config.toml
hop_length = 160
encoder_drop_path = 0.2
text_encoder_qk_norm = true
text_encoder_parallel_block = false
epochs = 147.5
Rows from block 5 of the audio encoder of a small contrastive audio-text model, named by matrix and row number. Rows with one number belong to one channel. Each number is 50 + 12 x the weight over its row's rms, rounded and kept within 0 to 99. All counts start at 0. After the name is the row's rms in percent of the matrix's.
After each channel's rows are labels from the 100 clips, of 14848, where the channel reaches its highest value: "strongest on" is what is common among them. Only what is clearly more common there than usual is listed. The data: read English sentences (LibriTTS-R). In brackets: how many of the 100, against the usual share in percent.
# convs0: first width-7 conv (encoder.blocks.5.convs.0.weight, 96x96x7, each kernel summed), inputs 0-95
# convs1: second width-7 conv (encoder.blocks.5.convs.1.weight, 96x96x7, transposed, each kernel summed), outputs 0-95

convs0.3 102:63 57 37 53 99 51 51 51 37 41 57 57 47 55 47 37 47 51 64 41 46 54 50 55 46 41 45 53 53 56 50 53 54 54 48 58 67 47 54 44 37 43 34 45 02 66 50 45 50 51 60 53 95 52 50 53 48 55 53 74 44 51 45 61 47 80 40 47 57 51 55 47 48 39 56 50 57 54 46 57 46 46 30 45 57 61 55 48 33 55 51 47 49 28 48 46
convs1.3 087:49 44 62 49 54 27 48 54 56 46 50 56 72 48 51 42 46 49 43 49 41 51 59 49 26 78 87 65 52 44 49 57 51 45 37 45 71 47 33 86 52 50 35 36 35 46 55 46 44 47 49 55 39 33 56 42 56 42 52 69 41 48 46 38 49 60 48 57 43 55 58 50 41 47 68 46 38 50 56 61 74 49 62 58 51 41 44 46 54 65 33 48 31 08 43 32
strongest on: the word "his" (93 vs 9.8); the word "he" (40 vs 17.3)

convs0.6 087:74 54 46 60 51 47 45 47 49 70 48 51 63 41 56 44 51 58 64 49 52 56 49 55 31 26 43 60 25 54 42 43 49 54 55 41 38 34 46 49 39 53 41 46 43 54 67 54 42 22 55 42 51 36 55 51 71 46 51 38 32 31 49 42 59 98 54 46 60 44 53 25 45 60 52 53 51 52 41 93 36 57 59 29 48 56 45 50 46 66 43 59 47 48 41 56
convs1.6 097:47 32 23 50 46 40 48 47 32 40 55 39 19 42 57 38 27 52 52 58 62 50 44 56 46 39 73 39 50 56 54 59 40 63 27 13 73 40 30 56 47 38 47 64 49 31 58 40 56 68 49 48 37 42 50 50 64 49 45 59 51 55 54 46 51 58 40 55 66 51 63 55 49 60 46 47 38 69 67 48 65 50 57 80 42 50 46 43 47 73 62 38 46 52 61 38
strongest on: the word "he" (92 vs 17.3); the word "said" (31 vs 9.9)

convs0.50 134:60 52 47 35 00 52 48 65 52 67 52 28 47 51 61 52 53 54 53 31 30 38 51 48 45 45 55 54 78 54 53 51 49 62 52 58 55 56 48 39 69 47 49 44 48 52 55 49 32 54 62 54 62 43 47 48 55 57 44 52 50 55 40 74 55 50 51 53 54 60 41 50 50 48 46 61 61 54 59 52 67 47 50 45 60 47 49 48 49 61 64 42 19 54 58 48
convs1.50 111:36 58 44 54 19 42 57 53 49 49 45 64 51 47 54 51 43 37 33 48 57 59 46 27 53 42 47 44 66 54 53 53 46 53 39 44 54 35 45 00 53 55 49 51 45 41 39 51 50 47 42 52 58 51 52 45 53 46 62 63 43 48 40 66 42 52 50 58 50 47 57 59 39 53 43 29 36 63 42 48 55 52 57 43 45 52 47 49 48 63 36 32 43 49 43 46
strongest on: the word "he" (97 vs 17.3)

convs0.29 098:49 40 40 55 44 45 48 44 43 67 57 49 49 42 48 60 83 50 55 46 33 48 32 35 33 35 52 39 49 54 32 59 53 55 65 49 53 54 31 42 47 42 54 55 76 28 60 57 45 59 53 48 31 66 40 50 80 57 30 30 21 48 45 56 47 44 43 41 50 52 39 49 72 53 57 66 26 24 64 64 54 48 51 66 59 31 44 48 61 41 58 42 47 64 42 36
convs1.29 120:43 49 44 58 46 59 41 57 56 48 59 44 54 51 47 49 46 50 48 63 47 42 52 40 76 60 50 50 45 34 43 45 50 50 51 50 59 39 61 50 57 45 53 42 22 50 52 56 97 24 61 38 30 36 65 52 71 61 50 53 54 44 61 59 60 56 07 69 52 42 59 53 52 51 45 49 55 49 33 45 40 56 83 58 53 44 79 62 50 63 56 52 50 60 51 39
strongest on: the word "not" (40 vs 9.2)

convs0.60 079:52 52 15 56 30 48 48 52 39 50 58 45 38 40 54 46 47 49 61 38 41 44 62 51 50 40 57 78 51 51 63 42 57 52 87 37 56 46 46 42 41 51 50 43 22 50 77 58 44 57 41 48 62 46 55 82 38 48 53 55 47 44 55 33 74 38 36 26 70 47 53 34 29 50 44 46 41 34 63 54 58 61 48 48 40 38 49 40 40 62 49 52 70 51 63 48
convs1.60 075:44 84 55 38 60 78 46 55 52 48 46 67 58 52 59 83 52 64 45 45 48 47 48 44 39 52 48 31 49 51 34 31 47 62 48 58 58 61 48 30 51 59 61 51 48 42 53 33 39 48 43 47 52 42 46 38 53 78 56 53 69 50 27 39 40 64 51 45 63 32 28 29 44 45 41 48 45 48 61 37 33 21 61 54 45 69 42 52 44 76 53 52 54 62 40 58
strongest on: the word "said" (97 vs 9.9); the word "he" (50 vs 17.3); the word "she" (26 vs 8.5)

convs0.38 109:43 50 41 46 51 45 52 50 38 54 55 36 44 49 45 55 45 59 54 47 51 50 49 41 57 56 49 42 65 57 59 32 51 42 42 55 46 67 57 47 84 43 55 41 87 45 57 39 39 50 42 33 99 53 49 45 14 52 52 65 47 62 51 52 55 66 34 45 50 40 55 44 65 36 66 52 49 68 26 55 50 51 48 42 30 46 46 36 60 47 42 37 42 44 54 72
convs1.38 112:49 49 68 40 64 55 50 48 27 79 50 61 45 34 45 46 42 50 29 81 57 57 45 22 35 21 23 47 38 44 49 58 49 46 27 35 48 22 57 74 69 35 48 53 46 62 42 44 45 52 58 47 63 40 39 52 28 54 44 50 47 50 62 60 41 62 51 38 66 46 43 58 38 49 51 48 61 73 57 51 48 58 55 34 48 49 47 42 48 39 46 58 44 35 53 39
strongest on: the word "the" (100 vs 49.1)

convs0.35 087:57 46 46 32 33 54 53 45 58 45 48 64 64 46 52 49 49 23 53 54 46 53 65 45 44 31 35 50 43 52 44 38 37 58 00 56 57 34 60 45 62 55 42 32 51 40 28 74 45 57 54 39 47 45 45 48 44 47 46 58 65 53 47 49 51 59 57 48 67 55 60 55 07 29 60 57 48 55 30 42 55 51 46 32 49 49 50 59 56 50 50 52 62 73 61 42
convs1.35 082:26 34 47 52 48 58 49 38 49 55 34 44 70 49 41 33 49 70 56 47 46 40 58 47 48 29 57 51 45 54 51 51 54 67 50 49 36 48 53 42 55 80 61 37 39 50 65 46 47 66 39 47 45 35 54 50 46 46 49 49 25 62 43 51 53 28 40 62 23 41 36 65 59 24 43 28 49 47 62 45 30 44 56 49 20 57 23 38 65 63 43 45 70 36 58 58
strongest on: the word "you" (65 vs 14.3)

convs0.44 086:73 48 36 68 79 48 47 49 47 45 53 53 41 57 37 51 41 40 28 39 48 52 53 51 43 46 38 42 50 44 56 46 58 58 61 62 35 51 60 49 39 69 53 55 42 47 85 11 44 47 45 44 45 59 53 87 57 53 59 58 55 47 46 45 47 53 59 58 43 30 50 45 30 48 51 42 62 51 09 63 57 48 49 35 55 57 31 63 42 50 48 50 50 46 67 39
convs1.44 069:38 48 53 47 45 56 39 61 52 46 25 38 47 48 45 47 43 52 52 40 59 30 48 47 38 48 62 75 47 70 67 34 43 20 30 51 47 44 38 27 78 45 50 40 43 60 50 37 13 70 50 67 54 36 52 68 53 43 55 53 58 49 48 56 66 75 37 40 54 45 44 48 32 53 47 37 37 58 58 59 47 45 41 44 53 71 41 63 50 52 50 52 70 37 47 68
strongest on: the word "was" (91 vs 15.7); the word "he" (44 vs 17.3)

convs0.80 122:54 36 31 39 43 43 45 44 50 53 42 50 47 53 52 49 46 56 50 34 46 56 54 39 45 31 49 61 47 40 46 47 46 76 66 52 52 42 42 56 41 53 50 67 53 58 85 50 49 55 57 43 41 53 43 58 52 39 40 43 60 53 36 47 50 46 43 56 66 50 46 33 33 45 54 53 49 49 70 53 60 00 47 47 48 49 53 42 40 65 61 55 37 49 48 62
convs1.80 095:67 32 30 45 46 49 52 53 30 51 67 46 55 64 54 59 58 50 45 54 52 43 38 40 56 70 64 46 56 54 56 39 54 50 45 39 54 29 34 50 51 49 28 44 57 52 28 56 41 44 53 54 48 43 56 63 47 54 28 36 41 56 36 46 63 51 28 33 72 53 53 31 52 40 48 52 30 47 35 33 31 28 84 74 45 58 47 47 66 72 43 59 67 51 53 27
strongest on: the word "said" (93 vs 9.9); the word "he" (39 vs 17.3); the word "she" (34 vs 8.5)

convs0.25 103:65 56 43 50 37 42 59 38 51 82 46 55 52 41 47 42 43 50 49 45 62 42 47 32 32 44 54 42 61 46 55 43 47 33 37 63 42 55 49 37 73 48 42 44 44 44 51 40 46 62 51 41 86 62 41 47 67 48 55 52 52 50 52 19 49 28 47 47 59 50 38 56 62 49 66 50 49 47 45 41 44 53 56 56 91 53 15 48 52 61 49 54 15 53 40 50
convs1.25 096:31 54 59 48 46 44 63 14 58 32 50 49 47 47 67 49 56 23 78 23 69 63 53 27 59 68 24 47 63 55 49 49 47 52 46 37 52 42 46 44 55 42 53 53 52 59 48 47 51 46 52 43 60 65 48 54 49 69 52 34 48 15 39 43 54 55 42 46 44 21 52 47 51 46 53 76 64 55 57 67 32 45 46 52 55 32 66 45 50 48 50 41 48 39 60 49
strongest on: the word "the" (98 vs 49.1)

convs0.81 087:57 48 47 78 86 40 50 59 45 42 50 89 44 41 46 51 56 55 66 47 49 58 39 71 53 41 42 51 44 63 42 65 48 51 53 55 38 73 59 46 37 49 37 36 41 46 41 15 40 54 48 31 48 57 51 45 64 55 45 49 50 54 57 41 50 74 21 63 48 43 63 22 32 45 35 51 43 42 60 45 59 55 46 58 68 65 55 43 46 57 57 39 51 45 55 44
convs1.81 083:49 51 72 35 46 55 61 46 56 48 60 35 65 55 55 54 35 62 32 41 47 56 50 61 66 49 58 23 61 51 48 37 56 39 62 64 56 77 38 17 52 56 61 68 39 47 65 46 55 50 69 75 46 63 59 49 17 43 52 65 47 49 34 46 57 69 51 40 35 60 54 48 56 65 42 46 44 62 26 54 71 32 56 43 45 61 40 58 64 65 56 50 53 47 56 48
strongest on: the word "was" (97 vs 15.7); the word "it" (46 vs 15.6)

convs0.30 078:51 49 38 53 56 59 56 52 39 34 58 77 53 58 66 54 51 45 47 36 52 39 31 62 31 53 46 78 32 40 54 47 43 49 29 49 40 90 44 49 51 42 34 58 32 35 55 59 48 50 33 67 53 46 36 61 34 50 51 51 45 50 56 50 63 65 45 58 57 43 45 35 40 48 65 37 54 56 23 47 49 45 50 50 67 55 65 87 51 40 61 38 46 36 57 70
convs1.30 097:41 34 49 42 64 64 46 55 38 70 43 52 57 55 63 36 40 49 51 48 45 78 67 50 53 43 30 46 49 47 46 38 47 45 21 61 43 41 80 54 51 61 33 55 38 51 60 32 35 64 52 71 38 49 27 46 40 67 43 46 39 50 50 35 43 44 15 49 48 25 54 49 36 61 16 50 44 63 55 56 40 53 42 59 38 60 40 57 60 51 61 45 43 43 50 47
strongest on: the word "was" (84 vs 15.7)

convs0.5 101:52 59 67 38 41 51 63 54 71 46 55 42 57 58 55 59 49 66 49 32 54 55 52 51 43 55 41 74 65 36 47 56 58 47 53 42 48 60 50 56 55 42 31 47 49 45 57 49 42 41 80 52 64 52 58 48 46 51 20 48 45 57 45 69 44 43 51 36 35 50 40 20 41 44 39 66 56 61 54 49 47 44 34 46 46 48 48 47 00 58 69 56 61 60 54 38
convs1.5 107:58 42 46 46 31 40 66 60 45 72 44 54 52 59 60 45 52 41 59 59 43 40 38 41 63 64 43 33 54 66 49 81 54 52 51 61 55 37 38 52 50 50 55 25 23 26 55 51 74 46 52 60 31 55 50 50 51 42 49 41 44 61 58 49 08 62 44 50 42 61 66 66 44 32 37 27 33 50 51 57 50 57 37 45 56 40 19 45 55 56 43 48 50 44 52 57
strongest on: the word "the" (76 vs 49.1)

convs0.0 144:48 56 51 52 34 20 41 53 53 63 42 43 66 60 52 35 66 56 75 44 57 34 53 49 55 50 44 59 41 36 77 47 64 51 50 58 64 85 54 50 63 05 46 34 53 32 54 50 49 60 49 63 32 64 48 47 41 51 60 52 26 46 47 59 61 59 20 52 67 58 47 48 44 48 75 52 43 42 63 49 40 56 43 61 52 48 56 56 52 44 56 41 49 50 52 40
convs1.0 132:72 48 43 41 48 41 52 48 52 59 65 55 48 63 55 47 50 55 38 47 45 66 47 50 41 53 52 50 62 56 23 62 51 59 58 62 48 60 57 54 38 32 53 63 42 51 49 51 51 37 63 33 44 56 56 41 85 81 47 39 11 34 45 44 47 52 18 84 44 59 54 51 52 50 28 49 50 45 29 45 49 33 65 47 37 52 55 45 50 63 55 51 47 36 63 36
strongest on: the word "he" (48 vs 17.3); the word "you" (42 vs 14.3); the word "when" (30 vs 3.2)

convs0.2 095:51 46 39 56 50 50 49 47 62 56 31 46 40 52 64 49 39 79 47 83 57 51 71 49 44 48 37 61 61 45 61 26 56 50 59 75 60 53 11 45 51 44 40 48 40 42 22 60 52 48 64 44 65 58 53 45 31 51 59 52 52 48 52 60 56 59 48 32 37 41 76 54 47 46 38 38 37 50 13 49 55 49 45 53 44 32 62 36 45 50 57 48 47 64 42 50
convs1.2 107:48 59 54 50 56 35 44 59 40 46 45 52 45 29 50 56 31 45 42 57 52 48 62 65 42 47 82 51 85 48 51 67 49 62 47 45 47 45 33 87 45 73 59 46 70 59 52 47 35 52 40 49 32 38 49 41 47 55 70 56 50 47 61 32 58 28 46 53 20 44 64 64 47 46 52 56 61 53 48 73 53 53 65 57 46 58 42 40 31 49 55 26 34 47 51 53
strongest on: the word "himself" (29 vs 1.4)

convs0.52 100:65 50 58 48 52 33 39 47 49 49 63 21 54 60 75 42 62 47 56 49 45 47 51 50 45 48 37 49 57 46 74 65 49 44 51 61 52 14 49 71 45 46 40 52 53 66 50 55 51 48 33 25 59 43 44 58 39 40 49 55 50 50 58 47 57 57 56 42 64 19 44 38 79 64 52 47 51 58 51 53 57 46 46 59 57 51 66 32 56 53 28 34 89 67 63 54
convs1.52 095:49 47 45 50 45 42 46 01 46 52 50 31 46 45 42 49 44 58 54 39 45 46 43 71 53 33 50 53 69 61 17 54 50 72 47 47 55 48 59 49 55 50 43 58 38 48 53 33 59 48 36 51 46 81 49 53 51 32 35 54 47 48 72 30 33 47 40 53 73 54 51 37 45 37 39 43 57 48 58 52 59 38 42 66 49 51 44 40 44 39 50 44 15 49 65 34
strongest on: the word "his" (42 vs 9.8); the word "is" (38 vs 10.4); the word "as" (29 vs 7.1)

convs0.28 088:44 58 49 52 44 52 45 42 50 36 39 46 56 37 47 58 46 40 57 42 48 50 62 50 56 45 61 47 28 53 52 47 80 54 22 50 43 72 59 49 44 44 55 49 64 52 60 41 57 21 55 43 52 46 49 90 43 34 49 49 64 35 53 35 45 38 32 47 52 41 56 37 33 37 55 49 62 45 24 50 53 92 55 40 41 50 45 65 35 49 61 63 69 33 53 38
convs1.28 074:88 46 42 64 55 70 49 38 59 43 49 54 46 46 59 49 52 48 45 53 34 41 59 49 46 13 60 35 32 50 62 42 32 45 54 55 51 53 22 43 75 58 86 51 43 25 36 44 45 61 57 59 42 61 36 47 47 48 51 38 66 33 67 42 51 52 50 60 42 63 51 36 45 52 40 54 49 47 46 40 27 25 54 51 48 43 44 54 47 34 55 48 47 49 68 44
strongest on: the word "you" (53 vs 14.3)

convs0.56 097:30 54 49 31 34 48 57 45 33 56 50 37 49 40 56 42 57 37 55 39 55 65 32 64 47 50 58 59 49 37 57 46 50 87 76 71 47 38 50 44 47 62 60 48 62 42 51 69 45 44 53 66 44 32 72 52 56 35 42 51 50 64 48 52 52 53 84 47 48 47 42 56 40 65 30 51 32 45 61 34 56 53 32 56 78 37 45 51 52 59 46 52 27 48 40 68
convs1.56 095:61 64 21 55 55 53 41 93 36 44 54 58 47 63 57 46 37 52 51 53 57 56 42 47 55 46 39 42 56 46 70 43 48 47 45 34 46 47 54 51 26 34 69 54 57 54 42 38 32 34 44 42 42 51 45 49 48 50 67 49 76 49 25 42 46 40 44 54 37 52 52 33 42 58 78 43 53 46 54 40 36 48 52 61 29 51 41 19 63 52 42 26 57 47 38 60
strongest on: the word "the" (96 vs 49.1)

convs0.12 084:42 49 67 50 34 47 43 46 49 45 67 47 49 46 41 65 47 77 33 38 48 55 42 58 56 51 51 53 61 69 38 43 55 56 44 46 62 41 38 33 36 54 47 46 50 42 55 54 24 49 45 41 66 37 51 48 55 35 47 39 53 50 55 64 32 60 42 64 87 46 53 26 23 37 78 74 49 40 42 50 42 54 31 47 62 49 41 57 75 53 80 57 48 62 49 57
convs1.12 108:43 74 37 54 57 66 62 42 36 37 77 48 67 37 42 50 65 58 50 33 52 29 52 50 59 44 41 41 42 58 44 43 50 47 52 43 47 54 61 59 48 49 67 31 51 56 55 50 60 34 54 58 53 52 42 46 54 44 50 00 44 43 60 39 69 42 47 94 55 49 49 46 41 44 45 49 38 42 50 70 61 44 39 46 52 40 46 33 62 68 35 55 50 49 40 52
strongest on: the word "she" (64 vs 8.5); the word "said" (39 vs 9.9); the word "should" (36 vs 1.8)

convs0.67 094:53 52 56 49 02 34 59 52 63 50 73 42 25 51 51 40 55 36 42 62 63 53 54 35 41 39 42 43 76 52 40 47 60 34 48 41 50 35 47 48 72 51 25 25 42 66 47 47 52 67 58 41 49 54 60 59 43 59 50 53 44 60 38 68 50 43 60 54 50 45 49 48 64 48 47 29 37 57 49 62 47 30 51 78 49 55 67 44 48 50 52 45 42 75 53 62
convs1.67 109:59 54 53 22 28 49 71 46 43 49 28 60 57 62 49 44 47 46 57 72 35 40 46 47 58 47 56 32 50 52 54 56 46 64 56 54 34 43 46 00 49 47 52 50 43 47 58 51 41 44 45 29 45 66 52 51 51 49 50 38 50 57 47 46 49 57 59 51 29 58 68 50 40 57 39 53 49 58 51 49 45 17 54 64 54 49 71 42 39 31 51 46 49 37 47 33
strongest on: the word "the" (93 vs 49.1)

convs0.27 101:65 33 55 49 49 53 46 62 57 52 38 50 42 54 46 63 50 45 49 42 66 44 50 23 99 55 44 35 42 52 60 53 59 52 45 53 26 32 62 71 73 54 55 47 97 61 52 42 52 54 41 34 61 48 70 47 43 64 41 66 49 48 54 37 47 50 69 35 48 47 48 52 56 39 60 43 32 43 39 48 47 50 47 56 43 45 46 54 50 43 42 35 49 35 54 56
convs1.27 085:41 36 42 45 54 41 34 44 45 40 54 84 61 48 68 40 53 34 24 56 42 53 53 64 58 59 46 55 49 52 49 46 43 46 49 38 51 48 58 48 59 46 60 56 48 38 51 50 64 91 63 57 41 40 81 52 32 52 42 40 47 50 42 38 54 42 68 45 39 47 54 68 43 33 60 46 69 83 53 34 42 51 30 48 48 53 54 59 47 44 36 60 51 63 32 24
strongest on: the word "the" (82 vs 49.1)

convs0.90 091:53 45 51 37 61 47 29 47 46 50 49 50 49 69 46 50 39 49 47 39 64 61 50 48 52 37 51 47 38 44 47 48 98 58 46 49 61 61 49 54 59 47 50 47 53 45 55 47 34 50 56 44 34 51 48 99 77 55 51 34 52 46 49 44 49 54 27 60 56 76 47 48 40 53 47 48 44 48 03 47 52 56 51 47 65 32 57 48 47 51 60 53 52 50 53 46
convs1.90 084:36 48 48 65 57 66 58 44 51 21 55 52 32 46 46 45 52 57 46 42 43 44 33 74 44 57 38 58 58 29 59 47 04 55 48 54 54 35 37 46 61 68 50 53 53 58 40 16 51 50 50 48 40 59 80 38 55 42 48 52 45 63 56 28 54 45 43 46 53 36 46 46 55 43 54 28 58 40 56 48 41 48 36 55 24 70 67 70 53 54 46 44 41 51 50 50
strongest on: the word "not" (61 vs 9.2); the word "my" (34 vs 6.4)

convs0.22 105:63 63 43 45 53 43 47 48 61 41 48 45 45 60 45 30 54 48 46 65 50 54 47 46 61 21 36 47 54 58 35 78 46 49 73 54 52 54 39 49 51 43 43 57 34 59 46 52 48 47 41 49 33 45 38 51 54 51 46 70 56 35 33 39 28 53 71 20 46 43 59 67 45 70 38 71 43 45 65 24 47 51 45 87 29 54 39 58 61 37 44 69 40 48 59 44
convs1.22 129:33 54 23 47 49 60 62 48 48 50 56 44 39 48 64 57 57 50 44 19 45 55 43 46 56 49 69 63 40 49 61 44 47 51 54 49 51 51 21 49 44 57 37 56 39 34 57 46 43 50 49 58 52 66 53 47 58 50 50 39 47 80 42 49 38 54 66 48 44 49 56 60 42 30 53 68 54 47 57 66 45 47 74 37 74 47 55 52 48 99 36 47 41 45 60 40
strongest on: the word "said" (60 vs 9.9); the word "be" (41 vs 7.9)

convs0.18 100:58 46 41 67 54 41 67 58 44 52 55 55 63 55 48 77 43 15 44 57 45 50 47 45 46 40 42 45 52 49 51 28 47 21 38 46 47 42 51 67 53 46 47 22 40 29 47 51 52 48 71 39 48 49 46 60 46 53 42 00 60 52 45 53 33 65 41 66 45 52 66 45 44 45 38 43 69 45 42 67 54 41 47 30 60 44 50 44 70 59 61 50 46 58 57 55
convs1.18 107:44 63 46 51 36 54 56 56 59 45 53 44 34 39 53 54 46 62 34 57 53 51 41 46 58 53 59 45 53 46 41 48 56 44 43 55 43 53 45 53 58 49 36 28 40 66 56 58 56 64 41 59 46 41 54 60 46 49 56 04 40 56 27 58 56 47 48 52 54 52 37 45 65 49 50 51 60 63 49 70 66 54 00 54 46 51 42 52 54 45 45 49 61 41 71 52
strongest on: the word "she" (94 vs 8.5); voice: female (80 vs 52.2); the word "said" (27 vs 9.9); the word "her" (26 vs 7.6)

convs0.8 093:42 44 55 60 65 48 65 47 44 47 53 54 47 53 76 61 41 56 22 61 53 48 57 47 64 56 52 66 37 48 48 55 55 60 25 51 49 49 48 31 24 60 43 63 53 48 07 51 60 43 56 51 49 46 57 50 69 53 63 36 55 37 42 50 38 47 43 41 48 52 55 47 22 45 41 42 43 60 42 57 77 82 51 35 33 61 28 53 47 71 55 44 63 34 54 57
convs1.8 096:39 43 54 62 44 65 36 34 46 40 38 48 46 52 40 40 49 27 53 52 32 43 46 46 47 32 59 31 72 68 61 50 58 51 58 42 23 48 24 58 54 55 31 40 53 36 64 39 37 56 44 58 44 52 28 54 57 63 44 48 62 51 74 42 42 52 61 46 25 57 50 58 26 50 32 41 38 51 38 58 32 47 40 50 63 55 51 48 57 42 60 10 50 69 45 48
strongest on: the word "he" (40 vs 17.3)

convs0.70 107:49 54 55 42 59 42 49 60 31 54 41 58 48 73 61 28 49 64 32 66 50 46 47 44 53 10 42 57 47 75 36 65 60 27 51 52 54 50 43 65 32 63 44 48 50 43 46 48 50 71 74 43 36 48 50 44 67 52 48 47 30 44 38 38 51 29 51 41 50 59 71 51 47 38 29 66 36 49 52 51 59 33 52 63 44 59 51 68 41 55 76 50 62 53 40 44
convs1.70 102:28 52 51 50 43 43 46 46 77 41 46 60 46 60 82 47 48 33 54 33 46 39 68 43 54 47 53 56 54 71 44 60 56 35 56 31 52 64 21 56 50 28 44 47 43 37 49 59 36 48 54 64 51 43 54 61 60 37 23 58 41 52 79 22 43 63 53 46 12 54 51 32 53 60 47 47 53 65 59 46 42 45 42 33 45 55 55 53 53 52 46 47 61 48 62 46
strongest on: the word "was" (88 vs 15.7); the word "not" (43 vs 9.2)

convs0.57 141:64 44 39 37 17 72 62 31 62 17 36 50 48 53 49 77 40 54 51 57 51 59 58 41 58 51 44 47 48 51 50 40 54 56 51 52 56 35 59 41 68 45 51 41 51 75 31 55 39 53 39 91 42 54 51 37 55 58 59 34 61 48 55 58 46 53 35 50 50 61 54 51 25 48 52 53 54 67 68 46 52 18 53 47 53 47 53 28 49 42 49 49 47 49 60 68
convs1.57 135:52 48 58 48 68 60 44 54 53 59 44 54 46 42 55 00 48 43 47 44 23 37 55 35 35 36 54 49 54 52 38 49 48 49 49 58 59 48 55 56 43 56 54 57 58 22 67 54 52 56 43 28 28 53 45 53 47 56 46 68 47 56 47 53 47 53 49 60 48 50 36 45 47 48 44 37 52 56 43 69 53 99 43 51 39 63 53 51 61 51 53 44 51 71 48 49
strongest on: the word "you" (46 vs 14.3)

convs0.68 102:62 52 50 43 64 17 69 33 57 55 54 56 45 53 50 15 49 55 57 39 66 55 59 55 28 49 60 57 55 79 58 52 34 51 55 60 63 45 49 52 55 43 31 47 53 66 99 49 48 53 51 38 42 58 40 31 51 40 53 52 57 49 48 40 72 47 38 51 57 57 54 53 34 47 41 54 40 45 70 49 54 38 41 52 43 46 30 53 47 50 48 51 43 66 53 56
convs1.68 123:45 55 45 33 50 48 53 60 52 55 46 58 56 45 49 59 65 37 61 68 58 40 41 46 52 48 48 50 46 38 47 49 48 55 53 48 49 54 41 42 30 09 54 49 50 56 00 99 53 49 57 46 42 50 39 65 49 45 48 46 33 20 51 48 50 48 45 51 49 53 49 47 56 35 45 58 49 56 47 49 48 37 59 55 52 44 46 51 49 51 64 50 40 57 56 47
strongest on: the word "his" (29 vs 9.8)

convs0.78 088:50 38 16 46 71 39 55 64 44 47 47 53 71 47 44 26 40 59 72 65 49 64 48 65 47 46 63 41 48 59 54 49 52 61 54 51 49 54 39 49 67 49 41 41 38 50 41 61 40 54 41 48 68 37 51 60 38 56 49 54 52 43 43 54 49 99 23 33 49 50 66 57 49 53 77 51 37 57 63 57 68 50 48 41 63 52 49 41 38 56 59 54 45 48 51 66
convs1.78 089:31 40 48 57 73 47 50 41 49 57 52 55 72 47 63 51 48 33 40 50 55 62 45 68 44 39 38 64 58 42 67 31 32 56 36 46 75 40 34 66 35 59 54 54 57 41 61 49 42 49 74 48 28 59 42 42 45 51 34 94 51 67 43 54 42 51 49 44 38 49 58 44 36 46 53 52 59 47 47 47 20 59 59 41 72 50 38 48 48 33 43 48 44 73 48 44
strongest on: the word "his" (92 vs 9.8); the word "he" (46 vs 17.3)

convs0.54 094:42 45 55 46 50 33 60 40 42 39 60 31 37 59 58 32 52 70 26 73 36 59 50 49 81 65 48 51 57 83 46 42 50 33 43 33 55 55 38 47 58 47 38 49 52 26 52 41 39 49 46 50 48 55 69 57 51 68 49 65 51 67 50 71 52 51 57 61 53 40 49 31 84 45 46 53 40 59 34 58 55 20 49 65 55 67 46 48 50 45 56 56 38 51 50 47
convs1.54 098:53 54 64 46 56 47 59 51 55 52 50 46 34 64 42 91 55 40 51 56 49 41 55 53 41 40 61 32 37 26 48 47 51 52 38 60 44 50 52 64 48 34 36 41 72 70 57 43 14 31 49 38 37 49 48 53 28 46 53 48 53 40 49 52 47 59 79 55 57 77 51 43 47 67 48 41 43 54 61 34 41 53 42 65 63 40 63 57 26 42 51 54 65 44 49 28
strongest on: the word "the" (97 vs 49.1)

convs0.61 097:49 43 66 49 49 44 42 48 32 46 34 28 71 47 55 31 78 57 67 42 49 52 65 35 48 61 50 27 56 32 50 51 53 42 51 44 64 53 48 46 78 42 65 29 17 69 55 47 46 54 60 51 49 54 50 53 36 23 55 58 40 45 38 47 53 41 25 71 48 36 35 47 49 66 72 51 37 51 55 42 42 50 43 46 54 60 44 69 48 39 47 55 42 65 40 64
convs1.61 122:61 55 65 40 39 24 53 44 44 97 47 48 75 37 57 33 71 37 58 22 40 51 45 31 51 48 42 65 56 52 47 49 51 50 43 71 40 58 55 54 56 52 52 41 40 56 39 61 43 49 37 30 57 62 46 53 64 75 43 49 52 50 50 56 47 35 57 79 58 48 29 49 57 39 74 49 50 49 53 44 43 45 55 77 47 42 57 54 43 47 62 44 49 43 34 49
strongest on: the word "you" (38 vs 14.3)

convs0.71 090:64 38 30 61 64 24 55 66 39 44 61 44 48 56 57 53 49 52 34 37 43 50 40 73 22 43 32 35 37 62 65 47 48 67 39 52 49 52 70 52 39 51 46 58 54 35 59 57 46 54 31 63 67 53 69 48 45 61 48 46 45 57 32 44 67 46 41 49 53 45 43 23 48 45 50 41 48 71 56 59 72 15 52 39 67 45 56 58 45 29 70 46 42 50 55 46
convs1.71 092:33 32 68 54 46 51 39 39 31 50 43 53 54 52 58 47 56 46 52 50 41 40 41 35 39 27 45 96 46 45 66 45 48 44 47 44 34 72 53 76 55 37 51 69 46 41 77 43 32 55 43 30 50 46 34 55 44 48 40 65 54 42 40 45 44 56 40 59 72 46 62 32 45 63 46 46 38 53 34 52 62 69 60 48 47 67 50 53 64 75 44 44 51 59 47 46
strongest on: the word "his" (49 vs 9.8)